From a checkpoint of a small image classifier.
Training: 7500 steps, batches of 64.
Rows from block 4 of a small image classifier, named by matrix and row number. Rows with one number within an expert belong to one neuron, the router's apart. Each number is 128 + 32 x the weight over its row's rms, rounded and kept within 0 to 255. All counts start at 0. Numbers have three digits each.
After each expert's rows are labels from the 100 images, of 14976, where the router gives the expert most weight on average: "responds to" is what is common among them. Only what is clearly more common there than usual is listed. The data: microscope photos of single blood and bone marrow cells.
# router: router (model.blocks.4.mlp.router.weight, 8x384, trained with AdamW), inputs 0-54
# up: expert up (model.blocks.4.mlp.up, 8x192x384), inputs 0-54
# down: expert down (model.blocks.4.mlp.down, 8x384x192, transposed), outputs 0-54

# expert 1
router.1:162138086201153106153120138088141195081130193128095087174144089092111076154108170160113172115156212166103118079201079112100102111109139150107106136111098179126097166
up.0:119094104098142118145113135055183135138144144090089083125139080082133138132110063152086084130098108127079149091132169116137057139150173090125116153137094204154178151
down.0:149161151128121115114116134115107079155158152220161159145120116147149102113112065157128105165101103166125114114163136139145070080070124095128152093123149131092173125
up.1:136124174128199130089117154100160114128076154093137102141124225172178150155156107121113136107093139122131153107077143142118132124145090154150139178135084126140097129
down.1:141156052130149098126159133111070174098104152077149116097152109108103139107134166169161075124146085093136146161161149138165075127103108155114161155127140134093147176
up.2:145156118126141094122130111169130044126151164101139072125176153072109088162135124140155139251094147163123151111179139162203097153117064090135112118095173167172139174
down.2:109077063182100139169087155127089189089103185157094120088095126146164149071112158144110106138142101091166088117123211182092080127121128159116152077143087132137179138
up.3:176161127102104177107122135145191102139132153173159139081212088164062138099145098177141150116115114135157098179137089139140170072127112102126102140109114177074162074
down.3:207150145167201140091164133162091228109136152093104124116136150144163107108153160106083112095147166088068147091211189176058151159115127178188059108063114152151115124
up.4:112141131119132153154085171070126115147173108111123149060117129102133045110155125106092152149172137100078144128151120163112079106174167155141133166160142132152138122
down.4:175158116202102101125143143072112161127182152130115096115160186125162101108137163121160136151150154153097097176143144145152112105159116108117128150082156129125132148
up.5:125131136123136110160108058115107093132062058164144147123134172126054134131153069099150172153195147137133086091128107140205124143109113146197133144206114128177108130
down.5:138158142110110088158156125151098106157154096121135114102103150071127156142194085174167125161160152133156169131044154105148143187135106086160135103152175142124110136
up.6:110097131086187141142166137025103092102182160118158152127100241141091122111103104122114164135085127140106137110126071071075089151082070155134160107074130141098152137
down.6:123112172212115144165128128119125163101167170105178052098165108139159173131064210100163134108087091184092143135109123186139112136105085118163113139133158095081147144
up.7:133122152134110084153083147110152175158143127168121172074117161064141137127174152215077121060145129131147164148129132083123138191089142133091131140191141133151161129
down.7:189163151137125171097100167211117090171123160124200115146145072157159139135185077128131094134084081142139133135180088186136104068102116150118090145131106141099124101
up.8:071148082110112106118087124142097101100119083102133104120129066122132102128060142133153148148210129094128121128085133108183170130167084065147124154199129124101147119
down.8:090181107092192162114118197141157178140055147142119056068190155145089118087125157107115083123170180153113098116104172112145141076126122195134099151186132146156133131
up.9:088185095157093119175118159130133096188113152134147137101110178074116082166170179162093141177079171152170142130089129141128088143106170166107083143118080159105075102
down.9:138111102145121103100151141167097113119131120142169116125163104046038109116079149140078129159133097031107128157109133139138186101085094126123131132153207103140193136
up.10:154134164083156171077034098112093104100143158157119147093127102130084127103087166128099213218112116135117145084118152137150136138139114171133147046141143128105056133
down.10:100118112113169138099104095154145103141121113096162185133112060081120139106129158123198156170169170125099108190149163144109101099056141069109109098169144164090134092
up.11:136096167081137092110098122179100088138059095186146132100158113181154090133104140106223177140143110117130114125124087113070129126119120147135112121149110110176138120
down.11:088119183118077099183147071115079125134035086139173147107136151169163083103136150160125150105037105093106136075153150179140088174100156160123182126110154151107114111
up.12:151119183131073174121189131121120107066154058187113128086195142097177110089136108131134178128096120120133198173069129122092109137119151166146125133144139126123139095
down.12:141154161147157116072128116184162119102120127075143128168115133092161111145163153141133141129121151151134139115143165128130087073149114132117134114201155119101125122
up.13:054092110158095192066115128045125112140130144123154124119156112128124066160149172091150148088142113149152140114068125120119110117120139127112112105104115057180118084
down.13:141095115182184136195099137158141123112139121090135119180126148177138073075126082068097167088112120188117195179107135140129132105136144122158109124188090147118104156
up.14:117131195130073147156160180155126140082163127154135123136095100156102127126119129121139154129114134119099144151159131170184162124148186112106087124076090145123102104
down.14:114128121145186143042150151146096194075172061157123087108105215139142109092187095117116109139132099155106149162129147090132174166132131132188092115106082126118135202
up.15:108104082157175174110208120156165107138087112127154131200143086146081159151104100133134170173111153127094122109149132141136151126096126153197150102191104100042105136
down.15:170092135189121101110151145111095118099152187176161106157135086133125180124122103130145100081165067074100124170141161117069081119152079174175116167081150108120112072
up.16:078110165115103196124172097180174093128112095142103138124091138119128106145161156142178093146151092097087103128129145171177144139121163131113130109133110124131090106
down.16:132118148164126125165078109132123110145203160127103119118147088149134128098118110101123179116186150108124146142144181155104169122112137140137101183138114108172078189
responds to: cell type: artefact

# expert 6
router.6:128091151151105083129129100131111087131115152131176103157120143131081134165162092143085055155174115122130083161080165168151167137151096154122121135140110085097149069
up.0:157127123115131100092159158094142064116155116118085161149179168105121141138147106144096116119145135138168130129069141099181098146192096144094107097200151169143166145
down.0:092156099142177113119118151177161113152070144164130120158097130100157121160137119139130058174140090209164168164137094146108154067135124141077162115123128113117129155
up.1:072111150085136102135122118134178132125182120121126117109141154162157140159161131112160036196174133137144142086112200151132143055134173096146136139135121161160115097
down.1:122135144102098095147198175105150130081188156192105143223166087094174036111163171090137183101137121106154167138122075128130125117112145104121146110057124052108171180
up.2:126104138131142121159065090075062103128111125205131156143154097162088098141181073149153132111037127116137124103141102208140176145142130123070119067083137065125072136
down.2:128132075175119105175142103209085120106082150143170135150095137183168165126152174152145097084157103104151129095049106162093108145115132118075085140111106109090114099
up.3:130109172088126135157170138085160054122085149121104129174103117158179082150060115098157101130149090084111098115094162119100090139121167125089115188161131187106153139
down.3:121153158052176132132135137103122150146173098106113096153151138093106161226182156087097139182141091154152182123073148087085104099120137086179110150131169092173219088
up.4:136092174148163111069167063171161091130142136152100097141067114131157148160151131101177135099121141114096113103085153129205155124137131137121141086160135097100109110
down.4:117166077092102109110081116224130134125151126103165119106119193090201145158202123130192117156191080129147087113127112137121110121183094137170157188154167112192143173
up.5:146128123113145056131065084133070172112195153162131126080144127150138196118151124152142175096152131118113155112163084103110173178126199118190108135099111118133101123
down.5:154166103108084160061142135138144126133159136050165062160093195187105148156115178135138139134050132144056108126154133131109165084090091149149105154142120184129073167
up.6:170119174144092105093141125140139169052066143087142066074160148119077169108146167145073166117073107121166185193102109067106145075108113118144127150132103132182167129
down.6:130119179113111150131107121120137146144155151158125147135126056137072121152135175106155066111226131161134118150128192163107134143149075142166139118098165138036184113
up.7:117122121144103130113127157128204127148110126093110128102158132135153139147167072091094139147206160115108088144078169110195135095178138146136130126156118186096189121
down.7:108081142157149141104114168070127109098211129150144094141136080136150053115126145087097170190116111193107113135108143077148183196143176097154110114139129124096061138
up.8:146087133124050132126181090110093095124123114100112139130148146136120159113095112103115099046143095150119086193153099112170110194132178144122074158150073063130139104
down.8:109085132098158087140083110139167148148074113132137124132100199186135122193103169156123173141129115152051180102154119117174092150136106090107199165085121149055107163
up.9:134132202131173188138161116114146162132106118150122201107170067094174158139080194162088186145116120122134075110132122141142125139121174156095108098097117077148146137
down.9:136153119115135151091179169186123098104111147141121131124138147125053128075134104084137186094110149098160166183161154074162123077071095123146117121158053122180131126
up.10:197156112146156158136093088033116135170158104153132120134079106142155151137089136170115154103119176132146144125150086166132150163098069154091147110167141089101108119
down.10:145141132088135107145137133120140117133116149106143133135072111114149124150126178146124121145086117101161080097115102174123151100123125124096064145083131110128119157
up.11:157111089104165195157151106133191102125113148180217116087047053119047146108088102096130160183131137143123091127122125112215131136155212096147160130124099090108138191
down.11:137140149146177119163126112150152126182122085119132059173140215147183088132098129085137144125076136096154158084144137166140169096133107117125085115092109142128122121
up.12:208122154126137130104148135206091128117180119169162106110159119110104172139155105184138162154085093157099130119088123139237164130133105118103111100065138085123123139
down.12:148146126138082123117110118134129193116118106078152115111184138142129044112196171054113111095128089137182121110092110107151111115115193131132101150147054134149140120
up.13:148131164118157169127134157094044146084107125160103118096088132157167117161120180144164123184101145136113113123181132129021066121037138149073129114081108144171112172
down.13:097116120139072137133144157113196117098090105173187148085103166182143075073106139139147132149082155111107151148104163189133153104166139124149131077163059100119105089
up.14:109094113137101137180179114114158108098126134171139118086158101117165196075139149227133098116134112123188090102125161131051138117124143102148166097101142153075118135
down.14:119154172089117147093140184186166167133126111125166145125076108114149182184104146116171112135130112103176110153108134148166140081119101125129061128067120102099140142
up.15:117142126134142155167135179201098170142075086124121144135103186118116141170135103122160152094165168134134094151146083145241166133101121115123095124156110152161118127
down.15:126125057168135114115129184122173143087159101164173062162121119110112153176109140160166097118092141136115186118116094150125100169081124151119145133112130157116099162
up.16:125159115084123170107116075138119097091175122132162168119129130115102124171103134087121155109100141145149136063141188110096157154110141121091182183134085116177128119
down.16:092183107121152120122159110142151179145057127144131158176141112119130168118126129125106088098113140126120089168163111151106111061089179142150141128155146136166181092
responds to: cell type: lymphocyte

# expert 0
router.0:144175123144119144170080141137084190130152187156192143163105165183140136097146078147150141097131108096153146104148113073130132137131174077158189134141113086151138134
up.0:142126137145069164101086149148157115189125102179168117147115084132143124160099112100182124117146122142161126157060101106114168095104145123102185123143166083123118162
down.0:129089137131191123168109120080148129184121106128145151136141136119149146129109119151152093135156152133111162122140176204144168100169197136117085158198109133152113196
up.1:118144119150142097122088124108073099093079117091099110098170093110059186144100170076187150122184121145086115081176108083161003145146076149168133141165062149097110120
down.1:108131129101126085092062098090152116137109162099143159063182172139198113151115109132108121138133106101161144158113082089159140171139136135122137067136138133099167098
up.2:161135087102089136101158173125133129150148128103129158143057123115116096127159134168156107141136116141090170154201096133195162128071110116108090127147075118116124155
down.2:192196152150143157144100135187113147176096139177150035127098124152088061247122156075157121130125105134203137138143114110138124121118150108138147129168084114148157093
up.3:129135116154147143151103110104125124173100144116145164156139160105153196157134135101119184079071143161183107071193118150102127137100151119129131162140138122039139168
down.3:123071111110156156093182124055145069167109147133104135059140118150097137130151068167127128138082121113074146067130143053155106105091088078184064175114118177182170061
up.4:101175152165104162132173164133107180172122119119116200125081156179149111141149138124192167117089135127148117150150081101133123071120096114091059153168145123172124158
down.4:118173131135116181122135077139121161088107166176119110132106122109089119146156127128157168175069145109121125146135199171106152145124149097123092133143171165084163149
up.5:180115203108103144120100120117204060084163089132188085130104112082150123101110058149138107090094104121120133091160114119122175108088102079205142136138160137069131144
down.5:068115121115128155180107150107159120149124127108113151064151121129141124151124116133115160073186080048127184149112111157115117140125151085190149102171120164134111094
up.6:138083157161109011174206142146106135108094076131162091156090102096143126120151091087151148152134118156118151088178107095157106130161112110149107123115154180139097148
down.6:086157125168152107121128127131142143135102133102160121069163118156122135191118102154114146078154149062108103162094137145114063153136111097089138078113173061115093132
up.7:121075169119134161131110104138118136175100143127155171185085159159102183152178114140109157215079112187147105124096127106162146101173195111100147070157024152124115128
down.7:108105140113159172084135163094098083101117180121166159120106140121090127063114095110105118100099098154153128074101133135139165089123138101083134140163077092178116144
up.8:147173107105070134190128097155132156156127145127092136122089111166135151088137125170141154120114121155154082144136117114114164137151123120115126094099115128173131091
down.8:196195049140212105138108140109126129119151105126082115174126163135095117084146173169109152112143145143085158120131119089150164120166108163108101147100149152128119111
up.9:170136109105120163147146119125101150139090116139183130105118148148093081089102128138183099163147132166044173153067147154122124089093007127136135118158181101150083198
down.9:148105109097138142131103079121138118025158081118139093108115155112167153217173157124173026107114113128107102085131103105144085153126132101156102168130103212122129113
up.10:106128130099085185144115150172141097152099144094130110177142170115144141178134082148141128111130166162146079151178161156147203060107092130062164122127101121109079143
down.10:164098110161115048255145148158147149119083094119110036069130135101120102181135081044123094050116089095104125159154102091097117125132109116093128157113087136194157113
up.11:146084132178133143140117113162191126159126123136099082173119139138142176101081126107074172056107109116088129103150117116102143091105130170139141062071073083170127092
down.11:177110161189125102158147161131115128162160146149172092135102141107124131117122120094121082175142098106101131104143171086109104122143207121158099104116129133091138157
up.12:185109156100156104176118084138108103127161153155104074108170145121102158116169074066192150147117164174137146091205068127186097110065119147111152128089099104147100113
down.12:099055164098164176138138052129166154116106139144128098130151113107131163165111121155183087096099142114136176109126087157062100214140102131121149135137122074111127160
up.13:171100127109158077133047098078152114122131057185152122121138132114078130115165106186122148133084152139112156122083104172136136159143145123200126091097100173096134122
down.13:105115085181132148109122177153152048186168096101157119175111131081090141074115178077111120107153103176135124160096107099153137132171133149124101150089143104083187133
up.14:144167096119171143157195159148123129201065115166132186076106085128085100099088138181130145169081112147116139154146135122152103084155189107171145114128099091094099150
down.14:089089148150150194156135130082115116076080110171087112136136143099144118103167137157147157137078136169161093097127127118176143111107109129104148206197149094097155122
up.15:119142152170099107098172175181141147137053114125146136050110093121083085114065146142085154210146133122182100159144112163179142142127180151106095143114114116171137145
down.15:116127130159149157175193177138122125147129110109096096197160121181138123080047124076124132152116159153116068094122160119154187161146105149178142137174121138099165118
up.16:081104100079141080151134126170175170105137092168129128112124136127064087109068130127118169135157158123153106094181128112082158095132071114152140133092188147157104100
down.16:159162165147076189117144138112096173102133095138119123151111121173125154143145136109126059137167170124139091056117163105114044140144117172147111094087102160121121125
responds to: cell type: lymphocyte

# expert 5
router.5:133165164101160089110104112106129105106158136096176074089087129158128100155176048125113094148172095111136135108158127166129118129107128091103156158074082098163139100
up.0:168077098136181128134077147134108126136163194182161094122178115078113173135110088135196185155124141116183102169186138192071192124131140130136147127133123117104157084
down.0:189179179188163140238113173081137102155119126084111066183131100131182097148099148141211133155136106135165177109148087100104117137084104172117134170115142183109123152
up.1:179129173108142052100157102134125155126161115161121202070190137135173164037105142081168144084144118157119105152135139088114128073140113144093141126126144134137099120
down.1:154162199118138088124136106164129129127112071118162125089103120112112131115088073169127141080129127115157110111143117226116133115151095163095130158112106115077136158
up.2:134124174096118116110099099095151161131100157102129102150173058141132094095144124143125108176091078143080159137180096121124110162088157128067133116157052135084112051
down.2:143136167112146096139174172187151107112193161104096157080116119117141111088131046109118126167130053158174089151147102105139194108148071143103139205090082146149121135
up.3:111133135107068160121143158121125088184094123104089102106075169139220102131136100075155041172152134101040172082134127141135121117127140176139177138147166083155134131
down.3:115103165100107143090096140150113159175108149073102144132197092140093116097154137165092133100141140107133109093148076130084113162116138081094056132124140150095079167
up.4:113105148128098182149153155054162098116089122194139158089154136072126112161139096044096156136136115163120143123102201104160118123115130138110104130131144129150142103
down.4:158128090159097110144110108104091145133141170141139106091162166143130107116128116099107190111139155117088163110114081161146124061127147183138143148121137135192105134
up.5:158110151141109093104179101120188180171069148119130073132113105176208107095153179122132155120129181107121131148127116137135070143111152154046088101131083070057136156
down.5:148130083151075169111102093139094158133111126114156131185114132094135142133138143115125102089128121098176136087167159134089092118155128115146129104127106138134126146
up.6:133141177142149125126199037160059148162170134106121146124120181156110183091137107071095090020069115143117142126156117119103128093128137105099096146135114128129201100
down.6:084097103085099151109136096132101094093151116168131180125123119109136101134121137092162158111127102141116143122137188106122201181122103128153148129127155125181184125
up.7:112160115152123129123094147119138067111127115112159081119100114137105127116073066111106151128157149120101157188211125140106060154126128113134191146108131119129146135
down.7:098083065125124126149108094150173201128145147172103122128176168129121140162140098055108199156133163120192153170145092136165122121105110190168122108159085143116168135
up.8:094162152114137040128137071138111181164092101132115156114206125145164096149133194092114193127154127138157158171068057192162126093136116195141088150148127108216117103
down.8:144123114153141169186076136141168160106129159108151099167107063110126152087131112176115129094129190153134136172136091121129118116137155172087063124195127125183085107
up.9:100126157152063130122132118108090104152074131100131076154136119156215172206144124083123114177125150108093112056149143152169205142159133149091163144084128102114135121
down.9:153089151153121189161163117098139128095156126051134114156161174081111120129107118121112140189112194112143105070127179147150141188180166128131135160120125137145134149
up.10:053123087131077104149134111123073109138154161098092066136077162131158130118161144135104149049185107135136137063124165111182155136128019145090117129178148161060109132
down.10:128134117123107145094145093156134132114176148162134164103153159117151107087150134100188115194137129073162186108143207089103113127177139089137071211118154127111094062
up.11:107161115125133137130120170079047133122136156116128081145110176093151074120114102170113119103089114170091110130159112145136063099140096129130093169112136179163130145
down.11:130132139160145194187145173162108081103151104101168084135100181108124127115127119116157113195078186065159088101141094057161104125147119158133163129123166134112114044
up.12:138133073100137056101091140154140121116126124155072077080175136139127123125126092124167096167128165117077132155154154147150129192148164151077093080029163145126137133
down.12:143097156088132086099089137149091160121122133121063102123104111079127127138094202111024167179092141129124176088148164133114156137119122153145104133162105185121130127
up.13:125124078121192134110152142105189095107168148112116144147147082131073124131152160110127154111188122125136130115122098107121122084195130085157158102152161115127135142
down.13:131093154131137118121139149087125131069119148083138094133173189148142111128125099154123147165177168156155146145135152132126159103141156088002145126132114156111091092
up.14:133088127139096127095154116205179139173123134122132141122033212149164132097135109127069101106109145130112169145077125112090099084107092138167167118092134161091110136
down.14:131193122061145147146119139168184142112138151152161130133146123101185151111155148136120135180103101191138155158115085129139114136115135153156119125082094147078128096
up.15:122123117125119093101122163116148085091157103141103124109161121118198136183124179123110150149155137139113153132149147103106084085138215087107151177099117229192158138
down.15:134208151102145124190178093163111186143057106152051125150107199127080072185086178109137114086143100090104151179138122149153148104156108195127082097074162128135181113
up.16:127096100077163146128113115152117054082122143094154138107131198139193116097165137195122147122086131077101171117133121147164075179141077157139168091142187062102123110
down.16:107163116096104136063085168120141108072172121094101156173143111144173083153088120129128100165132131131114128095097105141132136174161134141096179163131176062095045140
responds to: cell type: lymphocyte; cell type: eosinophil

# expert 2
router.2:133125160072110115112110152095153084083148126110149123141054115158147117126102123133156147177182104085048118111114119145140057092173160146149191064137090135109113118
up.0:117157132112078141109145147178118112135144150053138085143113092114174136116126129105135165115136094145107118203129143067120162134127109133117159141095119102205166167
down.0:101140143091121054106082122107147109056176104116146124135169144136196067110136137071163079135169142140142144072112116147150097108109130161135149104156188122140141085
up.1:146142166122084070140133102082181083135138132080128147141147185120098200116140144112134121103132125171109103100202083061145117157083092137129080082150077134122120132
down.1:110108126185112122165090127113113085134149135166124081141103103136160086129057142078116108155128074126114070078094120134127121131200127116120121103096089130095106195
up.2:137115132126142137124112067188120198060117138157133141157128178121128187139150134171127146148142136116136095091065176072062183129067095159115169143137122078175134161
down.2:146145153201092119095142133109126139074158153121162157105098079141132114120100142154142145170121155145104075164134051172158137154118108132111150143075077112156129141
up.3:111082174133174135105109149048168159209112093132166129114163097161146131132093093125133166151113137137133092108107139104206069130143127141152142103150107152116119101
down.3:080131134131123133200133104155135107195123111118132162109131133147112105147134121105143175163202142149127079166099092131136100115137168114137130185177153079089120179
up.4:171162110153125093149153127104079079152077116151115164135102110100087144163114115133111106090139132180135118128107156108119087154078181142078136114082103082088135127
down.4:108091121166129126115078179085139123122154118118139092172173159134146150138067116120134212118172107059103116084133136159136157149121109168136131107171127120125090081
up.5:150173100166131089109156129191063110192156135114097106088097073161115136158151123129125175105178110129130155190159080182150081111109095117164113085108174167223177112
down.5:100155109197122158118159143131093139160166137176106089149107101145158128108074126159090143137129152154126091152161132117116136147074081171089160143042144079178148189
up.6:098117064154090105127061133069080123076015113125140085155115095111113129138137112103167127195095111111090129118198133116134088113088107132100121113174122145127158134
down.6:156157147143158130070113155103171124176119101087060215111104159130115079159110132111131130111093208095100133123145102104151090167122134078198156132115147171122119135
up.7:125104107119132124140083103116161153138069096121118144106111063154077148163112157106153162126126090135156142167047126146089147154127130131128122132126101126205138073
down.7:109171149159138129122167135081126116076070100097127146165112132078204112128171152122099087129128160100159141090159050172119134112101082123134123080140097158102168138
up.8:099133144098081186111066162114124124100127128187131140138082084177145128137206118122106081099124150146082137120115109165091142090090136109146136147165106177100126129
down.8:091141194151136136120112201115058144118123162135128148093141135130123121170145109127103119075087101112093184082182157131140113073103193097088120132115035148124130157
up.9:155113144092092176137132076161058124117151153104111209069133094096204090115105204085086125195163166084101147051149126112140088137168078128072066105155148161107151168
down.9:116160118100122077090114159155128101078103144113161086133108166146131151119074122158102122112163122134160112103132161080116121086153162107164075169106105119136162105
up.10:135111120140122142108149153095103149126135174135134117106163124116152135141178136082117167236118157127142083153131113157177090194142087131099105173114130165115144115
down.10:124116138182155122138130104045140183136107171135135139146121101142089094163137153129174102146123131094137096116133135167139129123116168153072098087123196094084191131
up.11:139083140092179168114164079103113122136118130171114170115128151117212119104213139103148146058110104162086164160204091164160090093113139110093141167080102169122111139
down.11:157102119150103101125149085095086093127157087109121152181154172137117163122133138138131101122204186194090104149144112152114123159146126137059092139176170128098119146
up.12:119072169125134140130139067175172119128092126099146136103139194092134068079100090107126141123118161153113106080113088150192105108115129113108150142100105089129077127
down.12:164166099131098146111114099071091150132105129110148121139131138127169136103091092135078044046095120127095117127088089133115084090133118132192158098183164159112125112
up.13:175077159094115119112080103054096077064174099110151145162141159143044100103106142131131085137150182117191124154215119078112143125121121111154187105155099085074156075
down.13:118116115168102132162148157173085093135072117130167120148160124128089126125103107171125159167202141107117130158139110136183118120202149143097061099106097072196115111
up.14:102136158130136118147161085080157095122163040132119166128166138156143138121169093169121088091153102133122105094156081134104104071115115147142151114151158090151091178
down.14:095192165134124072144152129131177128129135086118142174067083092109174114090138173137088116128099136116126074102178106095074078063088138120155163141126061094074126207
up.15:136133156113139114086110153107144129142109083084120053067163110085166077114107085162125127135178136147175094185138164153095112079162131129109132116138163126110149171
down.15:086116109161122114108090110077178101126154146105086074051077097134138111152181111075155107122107179151126149060094143171144133147161113114136160082116093124122088149
up.16:094136116115111165139188105145101157076118140105103073158131134118122075144164154149142090099045099125137148117081101111101142138124117112138155161116101201125102123
down.16:111164099122163063170121171127165146108081142203113108161156121149104143122151170074155184131140147173190077116156085203120142126137109104092157205117131107060159129
responds to: cell type: lymphocyte

# expert 4
router.4:194136168156142073095167090050140100102132136156136214109115110111130178151111147060110133094076131149121157099166124110164120110107148151146160086175076156150176159
up.0:155098141127144086144160089096179140142116093125104110165111133115144180139079133059142125088100133147100090097103124142166087116126080113123105091146117142127087092
down.0:102101140103133121173173071114158087144077061131152166104173176093048143099124108109148139127144184083158173136120155100189164128096135112116162149106159151174126144
up.1:190134144126164079152129150114194128097108169146115164158136120122119108025147094143110180124119121106124085140153080156116079155073112145170124123137041145107143074
down.1:112115160082099141154094098137098123139111105155074093126120146118160168114110149156200109108111164147163159145102150176137098112130150163063097164072097108140125136
up.2:133173158129081141152122156109119154179077159120147132177067070188117142121148105100163114199118149110163126124112109141215056158162172108150124053189121137095168130
down.2:111103110216120114075142111085128104149116064134090117080141110148131133187156163129157132162098124135084133169119105171105144140156145091122136195134162060069171145
up.3:141163129114084141085127169107165185094107114135151106094059117153160131155143151071160134182110086101064169154017110138192086125141102142112147134133110105149184128
down.3:162170141129168120124154160107112151088120072097143131147144106152204151117125125079142082110091097108103119108141107117132083135089174129136112115118115156093120132
up.4:160133201148179123120117090087075080133156121199166127157132141090065131139139135068076168118061176160095114104105118117063135120129112134150101171113197088097160131
down.4:103101121125144105104163117199095121104098115088182034068164089122209144099084156105121131192159106153158146128115126126141127117195133140135122087119161083140149169
up.5:081128169139183185181190155121074135083141158132143122137105173105051143157125112095200057040134155105133105130134119103208146078167090111168112105219200121101106143
down.5:202156159084162114058174125180131103132189114101075111121124094136186113114130121124111128197129148076151156117181123110099091146082145113151165115143085103146159157
up.6:145144073136095093145105090150158143106113153087129044050134167105116152133113127111193086199126148115152130119000167174101124148114066151100141123182117202116190102
down.6:127078094153133113181066125142122093094131171063121126103101118115125145169141123114094104104145082131136146125192136162120126059115144076134118154086117146086090101
up.7:119100125131102060169148142159121177121116136113121141064159103153168182173062110090060111167128154120099112091177112210140079103154122132133123171102132146129092127
down.7:088101170166169140164151107131140167162085103059101160190164064130101120107151155146075084167137130153148153071093100189141151106123099098142173073099146124094108109
up.8:165137156115213116145208137062155125076152129173170144139100142139172158128158128122143103067083077112161148101062123072217106119036117111097113120175076154143122207
down.8:154152127110170150094115110107197093111114168122123114114149134072169153122072135114115103094131120130130158097115152145126134136116196080110099109167110119090112134
up.9:091122119151181134145111161164186099140186132159135172189204113129107153166089078091105109177079129133097098141121123164101097154135126129095188109141112112155120171
down.9:121167150148170071165109145077179158155135127144165072091087161143136115151094071110240079093128121170175070142100143188134117066161109108134132099117093073141093182
up.10:151161152099156093146118161082117046099149131085165141115108133153141140145095131100172128109149097143102147113130114075157133109136138155140166104116083063135105128
down.10:070144158148176080119133117130097132057122126127143019120120142099150171160137161112118077081089136129068118112099117171103174128114147175063168194145147148068207144
up.11:152092114152136126105143080176162170071097114124101118175077099116152099177142141210144140163156137130142146138172076121141104128108094103156178127153103087115134100
down.11:108112136114220108115129141137151158157099089132098170179113106100100091193131097174166116161139111156086135097163138204100121110094128132094171105105107101129173138
up.12:147154155112122137165070065154106132123151139088094097099146162120124102163112088109098112141110138109144162160047085161122098107174094159113149112122113190122107171
down.12:145099145074165133125111162098157172173170149179138122179155127098126144123175121141153148086117136139126091100101126121068130134207144109070141128098113184107098119
up.13:168151180167136128168162095120114162138173119092125144134135084120153117146148169084141165150145106163107154124132167147126103124142205167168175178132117068171149111
down.13:131117159178082100153155179143140165154144108120091160144130088124120164098139131077155154086184132114141126091155126172172108137076100146169141084085171168089081103
up.14:110121100143108103101089165133054093170184126071146181163144182123081202138158190148130141111105139136138165074087127120120129161131140155128135156108142119105101153
down.14:146114186209158142124136166134114144074121149100149117136158109132157095030150115098105173154125143063120074073120160188131154152192117125090129156123156124150107151
up.15:109139135074175148154139130105022140134069125163112008096124163172115092137081096163158165099145134084098101124079120148148109172058133142116187113110146120207090138
down.15:132149122155097100062184086200125152115069114142119127129111145157180119148168165127127103154123097105145129074119157176131187153127071103057159164074128079105176171
up.16:233074112154162196155078077134099081142124136126150092116141075132144129147142110120155146153119095099143131115158141138124168132165098144077114119064108158118124109
down.16:098130073148118114069162135148105128117136139186143109139046173208088097196102103137096140164170118173147177098146138077152121061105107122111078116181159088147114184
responds to: cell type: segmented neutrophil